A small self-supervised image encoder, trained from scratch: 8900 steps.
Rows from block 4, named by matrix and row number. Rows with one number belong to one attention dimension. Each number is 128 + 32 x the weight over its row's rms, rounded and kept within 0 to 255. All counts start at 0. Numbers have three digits each.
# q: attention query (model.blocks.4.attn.q.weight, 240x256), inputs 128-191
# k: attention key (model.blocks.4.attn.k.weight, 240x256), inputs 128-191
q.69:130146091120121052155168126133105129126176102157128139076097153177137109123115181147124150068147193157109148129161072093145132113188091115169148098152153125129123123083115135100125154112116160
k.69:110157116148119145175122143150129152131140073129190172211170120175152163187139148105146095109139111123103114044097126114180194121115161127127157146163155105171111104053171171126181134130165108
q.70:101155155102127135147160104139206108129141177145163121186121140139114137152181183119148138128144079119095140154100072081087133113071139094128100136115161150081137149110072139081141175104154114
k.70:141125117100161109149135139161146151139125114120143132108153181075154144087138178111107147090084160103131058088108093116163179133113192082148112148169087155133114166151109153095139078087065111
q.71:135067175127134164065129146121079094139130107131094136107160126152067186110137155116102065101149163088140110181116091118156086152102147114102126188114147146158109123065146143130138023061119122
k.71:072147141105147086104148195110176116084047074182158113149158149111105106129155090131123089127174076118137134085178106109130133179185156140163095158138210149128130158164122164085128165097145153
q.72:102109190170074184159172148115190149129187113141137209137155125143141056113152107124108064143177123149129195133113096127117078150123160087116154115133085146135179154094116118114144108131124062
k.72:170076123092153128104139152131114093140151057163098179176147097148115173078125129117173176066142166089161146111119103112147129123146082127107104075084188158100134189142096115097102118150162077
q.73:115130149115153134080130077078134133131114068134169153188150116128105158129084111123121118172139120113066171136106121118177128109153161056118109107135088190141126089146110171177091144192057152
k.73:150133124063129157088156123113132171133158145132195138065154120152156156122099079119173115153151171147105132102148182103153129125103127064178140107114163130110149092133134076115179144196094115
q.74:121103120165045124162120182167116138171139092146164177110220153143153129137163096056126182099133081189173127144053086181155125119118133106112157166118095148136066120137082107117067165117156200
k.74:105156125112117119092124099126074073151085158127164161162106125163123153171147111083175103156143103158144138124152129135113149153073130144098161112119166135137156187156102106084085165182134067
q.75:145150070131209181087129137104114112107108144137124081064147090116104085125177107154111116101146138192139123133165129149090112156157156156103181179164120098093162088150126191117138090155150153
k.75:113063083152137183150120141069082141168100130121117094127125136129058104076107143128148113152144083152097064066151143179094109076181163160124161195116070140174149120163112103153135172111106103
q.76:193103131195123137228127126150137105121128110128080146110145090112095138151176108060158088156137138079121038165121152111127138106150174132167131087162139085060120085141147098153103068074151121
k.76:129104153103081160086149129080139106103126158183118117172160123144108118131155104124150066129087156154097200120127118126088090167119066152081096150153101150123145127055100123037065097153159159
q.77:156091140115157104126152085103099078121066139133133102127162095085205130144186120162180107123109125096081183121156120104121098097123125147177122086160163099176111114171163149171158145114141164
k.77:102129176094132113163108117123143133113112112134176199120093114141100153156080110130129139153215179134131120104129191136090127121132034096144115124102156074143139209142093138152143149124092161
q.78:141154108109106117151118123161120147142091060106097094152112135144158179151088099122131145171115124139144061141159109157105179070193108124151148130166123166128110073067131087105141120119061060
k.78:137123160032089102113103127099107142063180191086065137143104170131153139166162151079106131123099144144066134160130135106130111171118103142101112165114121135134105080097095085203126079098125180
q.79:102158083110116161161137129091167139108160141123180148152122130211082137118188149127163131091171071130215112090117139173106103122066147130162132113167090140138108165160130083155166102111132177
k.79:115115138182103134131080145134146100094080118140154167116144150103163157171148173125150164112139128074080148133081145164128127142117136112100098081079158109185059155112069144096095200111133116
q.80:141126187132166073127180080098077105120098129185141102102161089105135139135117109164101079148158134074128107162124062120144160162119087148126075140140116127093064134096146131100148161135106089
k.80:117174125142155192102133108148038156099143135087170090117140078134152071130122086085149140131103142149141138085159151049155133086146126115132103088162114128119148184145151142125135105101124093
q.81:126129105096129145110171150102152163067112147108151142103138164080174139133122138089152189137181114209088099065137128119126080127101170152153165151138063111159153142117062102085170170143172149
k.81:172127134146123149127128106200156140117088155105125195121072105150056161111133131155103091089113119092114112144144093167088104142135178115121110084097156112079130186133116149125153142086107117
q.82:140134130120117147120155105127169052095187120114088137105097095140111096097186179140149158109117149109147140051193163149161076156183174129110105105140135153121173131123132188122152112132156106
k.82:110097112107063097093144137162119126164095153093099187100158171141171139132086166129133162131179169136122139114096131106113130093131085092156157169119131109129085154093145128142096116134155096
q.83:118123140138132159145171124060146167169117117151091166180162135121117091161168107130184152072083088115106167104093058114124143104120133142138099118149087126223110155113145170134113067100104157
k.83:106080142125105126107167135081148132148109071120114059102094161154091211125103143158143099135131177083123134153122141092097132144105144118099092136139152105080127128122070100166139177176085112
q.84:130129164154166078153188156147151133140161123096097061100139088184151129115158107093064196123119180120089123104150128168187111167149130187150177089197135169153163141073126134116135067138139096
k.84:161038129119085131150168097156140084106128165089129178084157163098132152136095143122120151136144105107122130095138128110098158137141076143121130177162169173127126128143150172178133124116106099
q.85:171175123170163145101157154117148156119113117177147141125080190117129115093124104127054191114136191077112090129175116148092111116061139185112147144115115107137126157155205136117141115079180184
k.85:180112151135187173106111140147126137101095122120212168124188140155151122121129113168134137114174074164080109124130101120098122106125118148143099136149121141062157133101143231134095162139129131
q.86:143081089164148146171101073141069159178125163130132125123139180214088105127147199159135109087126138125112126134068148136147196141099171087130168183138151072135094125123178086146160155144116105
k.86:107120145116134075119101142130118128172033093135084110185081135071076176141120085125155104121164170181137137153132122084110157160146141110075121145130143141118135173141126141113104176075099060
q.87:120128171127054106154061134161078151160146154101075132105213130108126104167148130168166130077113149096124119171124077118133164145123195094139106153143110119140130110172126123153127125091080140
k.87:113140059123134063116116128114138131164145177108113132098131130109171153141087137077135173114157167121123192120113142127131118122144112101161123084114137104112141166153150095106116163179126090
q.88:126105119144120071092092140091128186157080153047128154102152121112099137158177104127145071129102170139151143171144144090177131068093146154102093145154142107156133100091206121111153087116122148
k.88:137182195122130139094164156132140113123127148154106117154092118104072122102140153171128072086125096146128175147139154109139164154142098126148114087153081185166131166111095067157121156140134070
q.89:129120134164069165087158156063132106118139148158113062075129127128098104056145107157106132140084107111121180091206164119134104131118177140141167166151084160108173091095109185050123112136141127
k.89:116143107157084138089088188117155105174084159088167135057169105083120063128148115127142193123208130157076121136053160231122161082188144132183100177104148112143119102153088108115121162126142095