Rows from block 2 of a small self-supervised image encoder, named by matrix and row number. Rows with one number belong to one neuron. Each number is 128 + 32 x the weight over its row's rms, rounded and kept within 0 to 255. All counts start at 0. Numbers have three digits each.
After each neuron's rows are labels from the 100 images, of 14976, where the neuron reaches its highest value: "top examples" is what is common among them. Only what is clearly more common there than usual is listed. The data: microscope photos of single blood and bone marrow cells. In brackets: how many of the 100.
# fc1: MLP up (model.blocks.2.mlp.fc1.weight, 1024x256), inputs 86-171
# fc2: MLP down (model.blocks.2.mlp.fc2.weight, 256x1024, transposed), outputs 86-171

fc1.517:096116052187108099156120108137139148068117042147180168122143091138130201083159142115085144127071100115159117152149092138146116177117107129202179141180083197156144114123156172130162133180145110159109079145141122116170134131097148141139153175146163183179096137
fc2.517:160127129112098098089148130145172095130143191128101117120145099131155120181059132157108178136131126145122149178147175173128176099104122131141100127113144156102121155085145134139118089133114097101119144140163149049088115096200112137145195142154074124093126122
top examples: smear: peripheral blood (36)

fc1.541:086126058157177125127088166115097153083127080169132153124096175135104114075172136124121153130173133133118133124120135110097117185124129204152178154113169146116089130084072198119151117127096122183139159180096122133132205179181114136101092147134110173141159151
fc2.541:164150128082183099152116187124176124128131124141119120114121158158136087209084155124100113147153118153134125178149089211123112134078069132123118111119107072114168129120125176129112082133187097080115171100109110125144121088089119146117123152147097083120111091
top examples: smear: peripheral blood (51); cell type: erythroblast (38)

fc1.214:133141161190099112136113113140081122124126107151160144169096103136110162104120092098109131104138139166148149147111121132130146152077125109188165129173111169162143152088114155087086138115173138119120088094127134175091089062161160110164147129119180118068193089
fc2.214:056132159077154093139148116150205131105131177159176160103193182184189102108105172065103154117115143094069124156166125125139147069094138116048115158138154188098149180112154152154123177066124115142032148123098119133093099132114075117145150158141114168138110063
top examples: cell type: eosinophil (44)

fc1.409:129076143153128105159103136155124164152162074174122143246133198088084202159052152124099059104155121155063133099115179135175187105099063125091094143087136137158129141098149131171140159167140180133137124161129128071117136122135132124110131128111080141095110125
fc2.409:107155167102174127129144140149173108130162196161059120136164122139139166186155146101135087176131116162094060117053136189116108124117092192128168100110149160138117169127099132089170105125178134096171112155164144150127114129094114126109119131095104112200093142
top examples: cell type: lymphocyte (36)

fc1.5:119183077094057105124104109153151120089148091147121127106132186091106121157123108101099157140118211142156090109099160080090087104132097103160072139122107127033107209159172133134083139095055108145127135161173127102127145142133104169148154152129089100125132152
fc2.5:124080117149136157096159132138104152093103101110175147118165169196103119095132156083109070105106092125178097165091086138117145154168111158097177126155170164168132142145123119138152080164151134120128107128118178171151107119120157116121102105106111111107038113
top examples: cell type: artefact (25)

fc1.184:127200102142167150146156099118152114139103121139120156057169063047159082153119070148187114124149118110145155160161121096104063196089154093193135175096171139100148097165135105055169148161140146130120145115137111144171171137170100141105199175133190096132152150
fc2.184:110160172169119103110130090196117177081172133114093096143132147138100185165156185154087169184100136165107141130110110120097129126121121172133137121105167095117093113106091078162129128169110137166122095153197157154085101142061096099044154141157146193151139177
top examples: cell type: erythroblast (42)

fc1.534:105105131090078113116163108126089145086186105087100130168148111160151084109196083105120114160146139169133116079123200201148125155102113117144181108114065118134126059196132140155114103121105176102133098126142129119091119184145151105205135148135113072080080126
fc2.534:112169063120129137126165153108095144136074112187100073120115104156138168128139130157152149074136140093080161166154105139116104144165080089152123169173152102108139156112162084092110117123144072134114131127099137131122148145170121095153171139165190144189143181
top examples: cell type: erythroblast (35)

fc1.319:081105214113144086130132081123157065124204110115145104122125113107093137131159137100079042221126092118149076094113158099103115135162091131144127170110171124130172146153133171167149118137115127114142100145094101133096123094085122080068125143114099110089136139
fc2.319:140132080131146142158143166113143138103134187129096122165124129150101074143151144186153146095182073108136179133121075096158142079097141118170139109155128144085072035162095139170133118140147118129156172120154127106081169144155138153088161124117144130119116063
top examples: cell type: segmented neutrophil (52)

fc1.48:164169118142060094173126164171144195104141144152117107075118169159145149109160095140210172085112118105165135129072128165170121161081096156190105084131156115079155152106136134147141116076101099141135165058146095089176179112166139177117174119117070128142127117
fc2.48:176152115147100129093191164193111111160127116164150104143117136089098131080147175163081149153127112133113176137140099126172162107122161153061133134152091104082128103105111125193078179076114130106178134123111129160132115093122144131122118156089155148144125129
top examples: cell type: promyelocyte (25)

fc1.157:119122190134059218178113112150121117134143089183158176128110119138104173103162150129129111117138167086079113141104094167184148109207100157130131141138141148125131151113097157169116105100098124159197198171117145146102067100097095124071107093147149113169137086
fc2.157:086087109180133066138180142130129158098111207124151109156141094140168140102058118121136111143115110123136145095118095154105148161144143155168111122101049176119130139149073107132036129130133055172092122121078124107142131106079144109171083191111148147100070127
top examples: cell type: plasma cell (32)

fc1.695:075157089112132133117111086077125098071138118143137161153093147118111102183093144145157122071179111135178119100084132148114110172176124119134091149170097118147099120123128132125142137115169104182169147145170093128135086131116097141115118132103158152160090052
fc2.695:133140116141090156172099134145166154121101151123086147118140112163114113112196144108126149087138127176041099141152148125190107163177096149062090122098114129097114102222064144179124126136104174087111108137112168105117131084116094120112137121135148106128129048
top examples: cell type: lymphocyte (42)

fc1.203:061094162157093141104133124119125150121168122156135093187140185098173105137142109204105163116149233181157086143132144144140094139109130159131145115092103106193146207142143132131159131140104073072115116182133116133140146151135092166129103148104112098124169146
fc2.203:160124123126111178127170184070136141083076051126105068156117114152115099134148094170191130143165138126101150086119081109140133126167168096185104136144138074071130182060122171102118154145131164153152162070132160142165145171119162112093145170087122103077132111
top examples: cell type: promyelocyte (26); cell type: artefact (25)

fc1.28:125070124137162100117132094141136146105086051154156125106163141125189140165158106145116146170144086090111171134086104158147057101160119146148113120149111104078122151131094158187100125144163115075131149152171056120139132123099141106094162124082182125077151117
fc2.28:139111129115142084127106142178109084100143171106185168134083100111124088129095150150155133115165162148073128125148157164094126124079177123096082104135165144136173124121062165088078140097164134133138080145095145174130069117168152111094111157187103174161105119
top examples: smear: peripheral blood (77)

fc1.606:111121150140127133156137161138086111137139104162103116152085153096077172088145157112128133145155103128137147146156135161078106106105141166065101095085134145070127088136145118064154112162099157087084168129185164142133127160059131125142144149089154134129113147
fc2.606:117136093147161107084165071142154105163134091177180160136140108110159112164101155175149117135149132129156093137182132090131145170151150147208103129092066163132152110167143121139093128119136143129103098182089062172103175111139075158090048086147133112121154142
top examples: cell type: segmented neutrophil (43)

fc1.109:172154102151065110097156123111188136165156175148123133099082142076087145176126140160139193083158166076141146121090101084108100069151162097121122138135110155109055126104128123093116131195131145065085138125129134072194151124170110077120100101134150154113180094
fc2.109:096094148081149160067054165088143141120078147148163130130156156126135132116149114030109142114123087145144099146193088132122135121134160128108125131112114130127117143084068097167119109115090144139140088131153147165156150103119093175085116068117133107127105119
top examples: cell type: artefact (27)

fc1.127:113103135127142155107170165139105120032075083157203188086117155177083185129128142151081099089145125160180170173168108156107144084123103124133142116133123122113166127127147143111154182122137102143139166115175101112156105112112105079129122086181135133178133121
fc2.127:091120081081098087110122091089101119179129122128142098146124122135183075159096040143196183126131186119111134117108139121104143199115104126145099097138179165130134132126141048112071116122136167110095132136086117068101165090114070133130117143122122125137108144
top examples: smear: peripheral blood (44)

fc1.653:171121208140104119099091147134121102112092111138129146137126156144082159067083160143198089174122180144140108101066081125117123160164081113140122098085156103126144170095172194153170147175169107121126068096062124073159131107087184167225139164156158196091159101
fc2.653:099084147120185095103076124114117181131094077104124121142133114106132165117126129091112109077159127085092137112107162165051090110106151140133070094104158092082097136147079059146116163143165122130078163162146151152104125172155090162092129125132114093083138086
top examples: cell type: segmented neutrophil (52); smear: peripheral blood (46)

fc1.1:121129197039120087165098127094130154078141115152106157128143160137149121136133168147178142176141085180142134111134138169174057192093073131106058174119098177141098139108113178122158158106106126109144069155129117085149117150115113119084151124085084188091144102
fc2.1:126121104122150112111113132138067132112098190173140116121120107107154084105077100122122166104169108057085093151088107074112141078142151140118163167132126132114124136147124118130088121125115145078177060149211103129059107110162099078066161164129069116150118142
top examples: cell type: segmented neutrophil (46)

fc1.390:037136067156137123095118134122115102095122125113145161123130119068126104167128173150118093179173141144081086187126105111108167126082138146123177126105155105165161154165070133107151173114214170169146129081130157081115104170120115127179157133127126158152126107
fc2.390:179104166084212065101122094123144158143166105112108148122084168188061158130069147140075128095109142093098108098106144164171133131157106143085121089157069105147123084112160144169137150157081038141148148097109076147148042118202179150062164120144118084105126130
top examples: cell type: lymphocyte (36)

fc1.620:116127114108089093195117108104103133141108122195136158131089199155124156155135161182075132124109143186113135126117098090149132109118217118147189109168098131123156101108085118140170056139130088162142156093110111123145123107129127133160168141088097081179098105
fc2.620:124175135134135103112166109187127150119139166112112112136149085126154130141215133099114126107101085127152122202113148110098134098160099115149140130217158105153172098099174171116112134107143135159102112115122129185144152134101137081117146182171121139158169101
top examples: cell type: eosinophil (26)

fc1.273:115127143100143086105165144106091142102181163124151148146064138151174066111159175167153130153176099162139157070139103094175080125157141146070111138108107110102112103184152111201167103137165105143131154157145120151152095151118131073086136059095123139048120103
fc2.273:134105178161135106104100073114092135076198126150178100128107163111150124145160120154092138072076134147094141171116137109163117122056164105137152100190091160129138118093147050146106098109096125150100131117040100127133090152127114131094159170155114183145118124
top examples: cell type: proerythroblast (31)

fc1.485:078061138198103167094173172129109134183123132127143124091126127092096152111095095108125114098095088132179109102128083158155125173136109067095091138131154152106130076184159139118098141124099074165120100110203059167144104122129125111109114111112139130123095119
fc2.485:121118162173130105119138165130179147085113125169042181144131091156111158097122132132127083185100101140102185206161114117121156120131098133200079150108056144123116133134108185169099085118203066138124124145133102179175185153111138112110188174151162100085115091
top examples: cell type: lymphocyte (34)

fc1.402:105118065065158103139185086158094102137137030160148155151108184148157119185143093123116108087116096110136107106154120118174108085117179097167116147122136181114141098111133151134123137132125131100103149138139094143108084158049142109080133146141165211168147146
fc2.402:122163122127165078143109100150099177110123107134061074109080054149120051083091120126126216168120121116129197122135126154111161117126139143107163116163124073204157135148176137093124127162118141163135078118044141168181136109156107129150082152116098119079103092
top examples: cell type: eosinophil (65); smear: peripheral blood (60)

fc1.761:094133183079115068136160137115119097125182155072148137121118126154092213126138168098195166080132092053083102094156135163132064131097145143086120152086134171124160154047127118140143136172118144109132091120144107070117122145144132114131120102096109115138115137
fc2.761:079096123243105188106125161141103137127154101182065115159182138140167056137096108088066155173129120144136135137145175115120132130123130137160124124114141111141072087139160147066056133097105102086111137096161116164069128037161087143079148162154082154092111134
top examples: cell type: segmented neutrophil (60); smear: peripheral blood (54)

fc1.456:164160074131132200105120131069112075145154095116209105148120118151107114089148091099097128126160127076121116131181144151066167100142107082100159066146131149136109137113112088153154155139120063081065123114120162106134141180073190118124117160116103195172119116
fc2.456:133103120126107078121123140206098113149113143137141100135122144088135139146101185154180127177106139109123084162121159121117120187096162155138063105061111149158157126179174190140118130163067223066170149142131111133136143117155106100176096149109176097109113084
top examples: cell type: erythroblast (57)

fc1.348:127130101125091176121105129130103048127161134102159127109193146132075171142108128108139186126211118085159116066105116109144140129144145186107161172091157148060158107093065040108086156130104151170183141130154146139131123118114085048141111123136095106146058115
fc2.348:110151136136127186127138143151149155116157208130179136128110176148169137090144117142118132181116158141154081141146141140153156097171104019115186133121107115164118123153127157108175175102104154146132149103104131116095123076070183134107119153139145115065149166
top examples: cell type: lymphocyte (38)

fc1.438:202127072139148151090169117149159090233127083071141131112103084161121092176090107150140158059089130124155049134206112149167098129084108176113113181081092139102155151140136118128160137145174167125137183114157130169103126132183103104147100126085139123100080150
fc2.438:116139132134150103096160147146134105082188115149133116182142102136113165079163125156161139140098146138126129147127099122149160119130126067160093147038177145137136071090109123176135138082061084113133120095139157132143183113118075136140126063133115146148115113
top examples: cell type: artefact (26)

fc1.77:090118151153149152198125184101140092104124127101090121160149180074170201125128147070156112141083071080132108135154122188153143099132126133194155101127124109145102191125115127126131124146185134091102148134124170072167148181085188158095135084087140147089186100
fc2.77:096063165098116154107106144137105171122153095149211117063107123174152147098197093177167112211113150163139113154120168131144069114088136151194139071108115099084105105134089186078145140143094130100182148148177152101142120160121111059148131146077155177126060137
top examples: cell type: blast (30)

fc1.512:123069125132137177166079154104123059141114112141144124205192127142131147083119118121114101130168119152136125211101113143166095086143132162139138147158155138166173085150106106064169110106141116073112141146117124120099156119165118081087122178107123120139121102
fc2.512:133089123108138092121175150142112156111111150070122126086099118139101153116070114159106109149101099084132113154124114124101157075104157158182108115205104110104140145099145076165134072124106118107167109137090099079090117121106173196118134058108131116158134124
top examples: cell type: segmented neutrophil (50)

fc1.279:094144159181091117099094163141114094090147135150169143146179147103091059144072135055114173135126138189127083161177099118135135078137108094114170117159135150169116109158211144130118076113117136062094156137153157123091112102119067107104187143109135118079176149
fc2.279:171145130105147134161166152106115106070101093160018101117137100133144109109114165100141100176116115111151188131112126138057177140184130165145180110113092191080174175134074138082171132061122119103118134187114172120132112086086138106158121149142113108176134149
top examples: cell type: eosinophil (67)

fc1.569:167124089128182163117145176171160139174100149128154141206138118138139132153082145119083124114143165120123163056124154104130130123112136154096168082085076165131171076111163066174173146135140038168111125114169165083129165074122073119093106078113157148092110121
fc2.569:108091188142075156092161111103119135110139125177061103106197129104111117062091037116109100185145109110205080106119150153131122103178214116125109124144145113074092171088131181131071116079137153104148062110143169095100153175129094108080157153146088099189179158
top examples: cell type: erythroblast (38)

fc1.316:137103134144164130129124105148075052103166095147143117166161176097063081113124127114113105108087113114104064121121127153163171109162111143125116130161054144113170126183179128111129177105125123113057071060113156072163116119077185095118109139062158174113116103
fc2.316:154082125139114072141114095130092101196150175101158080201159132169180180085128156167112122134171150117151023188122140125086189110086052123152077117128158118125192096162109115188105137119127154125149117137171083120094202112084132175098148141158155082139181134
top examples: cell type: artefact (27)

fc1.133:113163106097082095201093130132084192188094125115150172163133152145146099153135156094139130211139091120096065104168155137123174089135093101073122103053093114118110141126118161150120166145089081063180128105137156151146113179003167126066119114151138144130151064
fc2.133:079086146115172157135142143150091130073147098156078062114108106113118187083148125161174139074112214122170140132102184143116105137126091139116138113133121139155118070169168150152149136039140218120141172151127148064139169125146100136191099107100115152192106156
top examples: cell type: promyelocyte (27)

fc1.752:107145098084114135111113119174199155123136095173124079132115105101131129172115162115175179158119158130103133080105089066164147129152130111117097160196141075171129170155184111049110097147161149110145113128152197174124122164148119102141108136111099159085127082
fc2.752:167112166176109120119117138110172123145127174094132102124164147160133128134062097114100120156156094164130084079106186158112193105108169136156111126149168115053117178129117138134162088087097163169086124100093194139108113103171170115154090123120181092101129184
top examples: cell type: artefact (25)

fc1.186:121116143134147129096140124151156116107125175145053150162166065101149165169099102193145095202098074106190118131157112159147127160114118170132144166112141098124103145130149109099098148114136129095056121182148170149123119153088147163128152166152158153131162193
fc2.186:085182157132155143192080130121101154056123096127144195124139158115157213075133091079118137111119163142116114162188145143129118145159121153144113086110082169159153149121114120108162158098143134146127146134115135102093072139080079152118090180119107105169125091
top examples: cell type: artefact (31)

fc1.62:198141094084110145116139146176113087109129123135144084145116117108145126124080087083116159124111140132149113098195090084118199167151155162133127107151106099089085103124084065100177110169150120094144193168133173197099155116133101119181114127120107141054108144
fc2.62:097109145175121127119096144138114150122113125149065161131113119176192078135129191151141099152104156135210075144110143166167093146030157143123125103131156139143188135147129084151138065142125144116085107097179130064153124142122149158141168098151111069172150101
top examples: cell type: artefact (26)

fc1.562:129145173181130125137169211182161116131114141186153107129181131113140174093156169074142135109148119062083131140090153141160104135123111170111183169064051139140138137167086074140167120117118144117058102117125102150146167182129060106074181162115168104101101137
fc2.562:182075127099113101086142096098133189080151098146183118105124147086171137151151140140132145095160166120095130149086075120100106147164143125184119119132107139108102168110142169051116185175164154111075091140160124171115091097186135177113063125191133120089149084
top examples: cell type: artefact (35)

fc1.3:112134103123085183086095129176223139129132090146133153091085114109128161147115100122084149147073127115134127144137135107134074111088151085166083084114106072106114139074156160115128146149197163125103104107210078130163130209058114092095152129168095135146168104
fc2.3:137106136146129113146163112126096118028116152145117139143097100090087149111087138123170143133185135137136134099164094141106206122141066151062123185119204131103130103194095081102098112108084177108143153153169180071089089078107094118135119118096100108097075208
top examples: smear: peripheral blood (71); cell type: segmented neutrophil (41)

fc1.161:176140164186093139060113161088149142093088121151158096153102059110126134134172055167058078098137153157149147157094136118064123138108123096144147179094089107094125086108151155150155178147126101168143118104159110163078153110110148081076174156161092169085148085
fc2.161:120174104161147141149126101091096104163145100100104176081120114149099095059099123132143128175152143110096143201090143123155118121120138148166116100095147077165072096077157135105140107152138119118179079148075088173136125184169089133164134151110129081137132147
top examples: cell type: segmented neutrophil (53)

fc1.196:164087175097108149135140158097117118097158134085175109175136171125163124141165185133183159089122096079127099097144150169194126155117124165098119186114126091092109102153189108093173161053135146142111125187126154131111097088148162121154169151146182190202127153
fc2.196:146129100117135052091165114113110103164106121194079163097081191123133098171144116148127168107127087098109122123100137125132138131148136184131082125093099102147086182103133052131137091102168220147076126104147135147122106122107179146141097134172104103149103081
top examples: cell type: plasma cell (27)

fc1.236:122164110115128147129154156069151098111143203089148167112120087082127131096164105122137099148150120128069123187083155067120135137128098118147172121128115152083101115138155063127110115170176159126158102085119112072181098118147161154071220046066087158112160136
fc2.236:092204171103136203155096086113143156101148109162116093073093075154161109135171144189100141140088081108130134134125116131109105126090162103120103099155102086141147089149160143110131168149182143095155139160168125129121108108088183131104088126170080196141151054
top examples: smear: peripheral blood (35)

fc1.205:130147147201154117132106122111046114109128112110091160086127115137088123101127161095157112155136075119155114098094149151203150127075099105137101173149139124144146151134148126057172150063088127105089128155158123161151162114162156084102114144168126143061095195
fc2.205:098095066120119156122104175175195071117102094155132125096132075106123153115135149138117058159104128139129068149102106153139134102149074128082111129163094131089088140160114157175179114177176089175106158202112140149145118096110138138128139163131168153177126084
top examples: cell type: lymphocyte (54)

fc1.192:127116142131116080118145128053147147137172173095122131171103098189098164161121114082105100134125163129138150062131093158151083165172112076112148139122126126103074150151143113138174195123113088110114161124113124155135119166159134126074130177117128191113104067
fc2.192:168138152106163165115116139141151101126140166162135184066135161115107175103138102089145133065152171160150112093149151140135111176127108062089162144147104121099103111126115182108162107095192176118127142156120120110181153128110131132071129087122095070114111171
top examples: cell type: promyelocyte (28)

fc1.612:098131199074093116168128122168160132109163109157128139136172098174111162179121147055138189140090152136109157149146167056138091164088079165082133151137145096148125174090142172117105114104154134114090142162158139221120098207131118120139092122114103158114118154
fc2.612:175101110099134108119101113171062120089158088124122099150126138161112081083125155123178135126094071159099097116178154192145184095152196151139138084182101158086116126146119085101085083131115197017091104125157140086128140087133106093122151098112113105127141133
top examples: cell type: eosinophil (66); smear: peripheral blood (45)

fc1.137:197077101071123118155119124128120119115084069071069116113076120102087117132130120082050082124147139105170101137173126157157112140142171103032165098164129157121115128177094168120123091088103105177107137123078122102190137131101126160131121140195133176101090133
fc2.137:092083145129125131148163153149060156118149117122112096091104091139091185156216128094193135175070125130102143169099130180153177143168096164128095121148161095134107086130113144142154154131174133184154178119160141145097102180094129120126111105100112117140151113
top examples: cell type: lymphocyte (34)

fc1.208:113157096127143128186155143076097143099164137126128176165068114133087061128086160127151121112168101137112135158169122169107127113115157100159038133082071155182139099102156125117136157121155121137141113119144033112127149118106123155142138152142111077168101150
fc2.208:125092157087142113081114127171087116132113149111168127064181150069192122137148163125125155082078126040156171130131113152110118158101137131120164112114121173182149170158127169171185110191166189112133233111077179111151150186141144140140086155140148159090147163
top examples: cell type: plasma cell (27)

fc1.263:094128102183130084116074107126160126147178106134112139162157155115112139131112155163097129138127165064159129175111123116083127133151177094134107175195155125199166162089109130081139152104128150153053159147133112152151121090141106149140069196140101150075140100
fc2.263:111138124153185148109203134147096128157141159158103157106090144118143102159140159109115128072092134136148087147086139128103118108112121171136056092059121139132104174106089112096059102113099168148164164130167129098138123156091147144069215154121161196147170152
top examples: cell type: eosinophil (29)

fc1.134:128124179094134070160148143096121095096185149143149152126140158176108131114167144100176145148178110115132135137157086195181088156130073076113108134121109103113123090076133153112151123129136168145112173120122072114184164095137127086207140106111154136093075150
fc2.134:109095108087083198136156157147152124078144191129101163104145165166098159127176125110098165145113131113122079095151090125166127180122162155076137151074103138129100117153125156074139109135079148155132090079117195172095075176144178097099095140055083081154126156
top examples: cell type: segmented neutrophil (48)

fc1.442:166137132100146068165129149148163121208172094213141096110146129138151208109097131163151150174093100164172132111106107182090099189113126147131116140127149131161083155155119107110137129180115119184174131106196142144144120071095088102086136158064164152119128139
fc2.442:177079117148154120109122148165121100112143170065135115084145155132116128093158086157155120077128188094130156123116140133129141081165137142148119157164101120123136163113150172111166108142075133128133159125144082169124166142140137117155174102200206130188181103
top examples: cell type: artefact (37)

fc1.725:105159106102090145141120127104100142105140117102005135121162160129151102195222123134124105138066112070104125140078140130120104139117101186062175108088132086143120132188149175131100155152168108109137163134129140109128094132114161168169140099141082108134135128
fc2.725:164085177117094072117135108137086116134116137138105111043080195136130102171106098077076154108146140163146170135138128221148116105162169168163076150155099140124117159146103178081150111095139163085090153099099149143161075149132139165107142115097108163173050200
top examples: cell type: promyelocyte (26)

fc1.704:071151173097145090132039122063131116158173108084148122127137138030168125124154199156123128117153099109102169116119103152149114138164172130066152194161196126135114134124172059202045125133124073162123172123136172152086089135109176122104129099182168117143125114
fc2.704:109136160152122100136179124104136151165133101166174186124096075142163180136103074141096110147073112093101130195136196131115130162128127148137140118125139181123130110102141137087216168116155155164163060112104158143110103160117085129178092159114105170131088140
top examples: cell type: artefact (28)

fc1.722:105125084179113167086156117107156040123114138118180089149173143065111139084085144104096128120112049067130136157108104192134087116133088181078121089128124142149125148169136074148205136134168126135122130160153136195136143205151139152100119087151151142077127084
fc2.722:108122170127146103127150104114096153120165106124081167113073113113140108145114186099107149084133172097136084101153161142102114103104183112109094133130135151115091143104118192127079112139098107089131140142114128114131113086121150078112077194130104124176090148
top examples: cell type: erythroblast (62)

fc1.207:137155089125116146129143137128111078167112104145142135124114109041128108194068093104135126113132154089090130136076054093071125112097122113171111132121070140096123139145102166152081128110098147157140137127117098118147123136148128161195099146103112159143135107
fc2.207:119077193147162121140079167113140128144129118099133125122161125162072149098124119127069139154091129145136088121118097161163089090153139159105139123142193087075053171099127125181170085118102121118145101187128170146131106200147085153111138148127121120132127183
top examples: smear: peripheral blood (72); cell type: segmented neutrophil (48)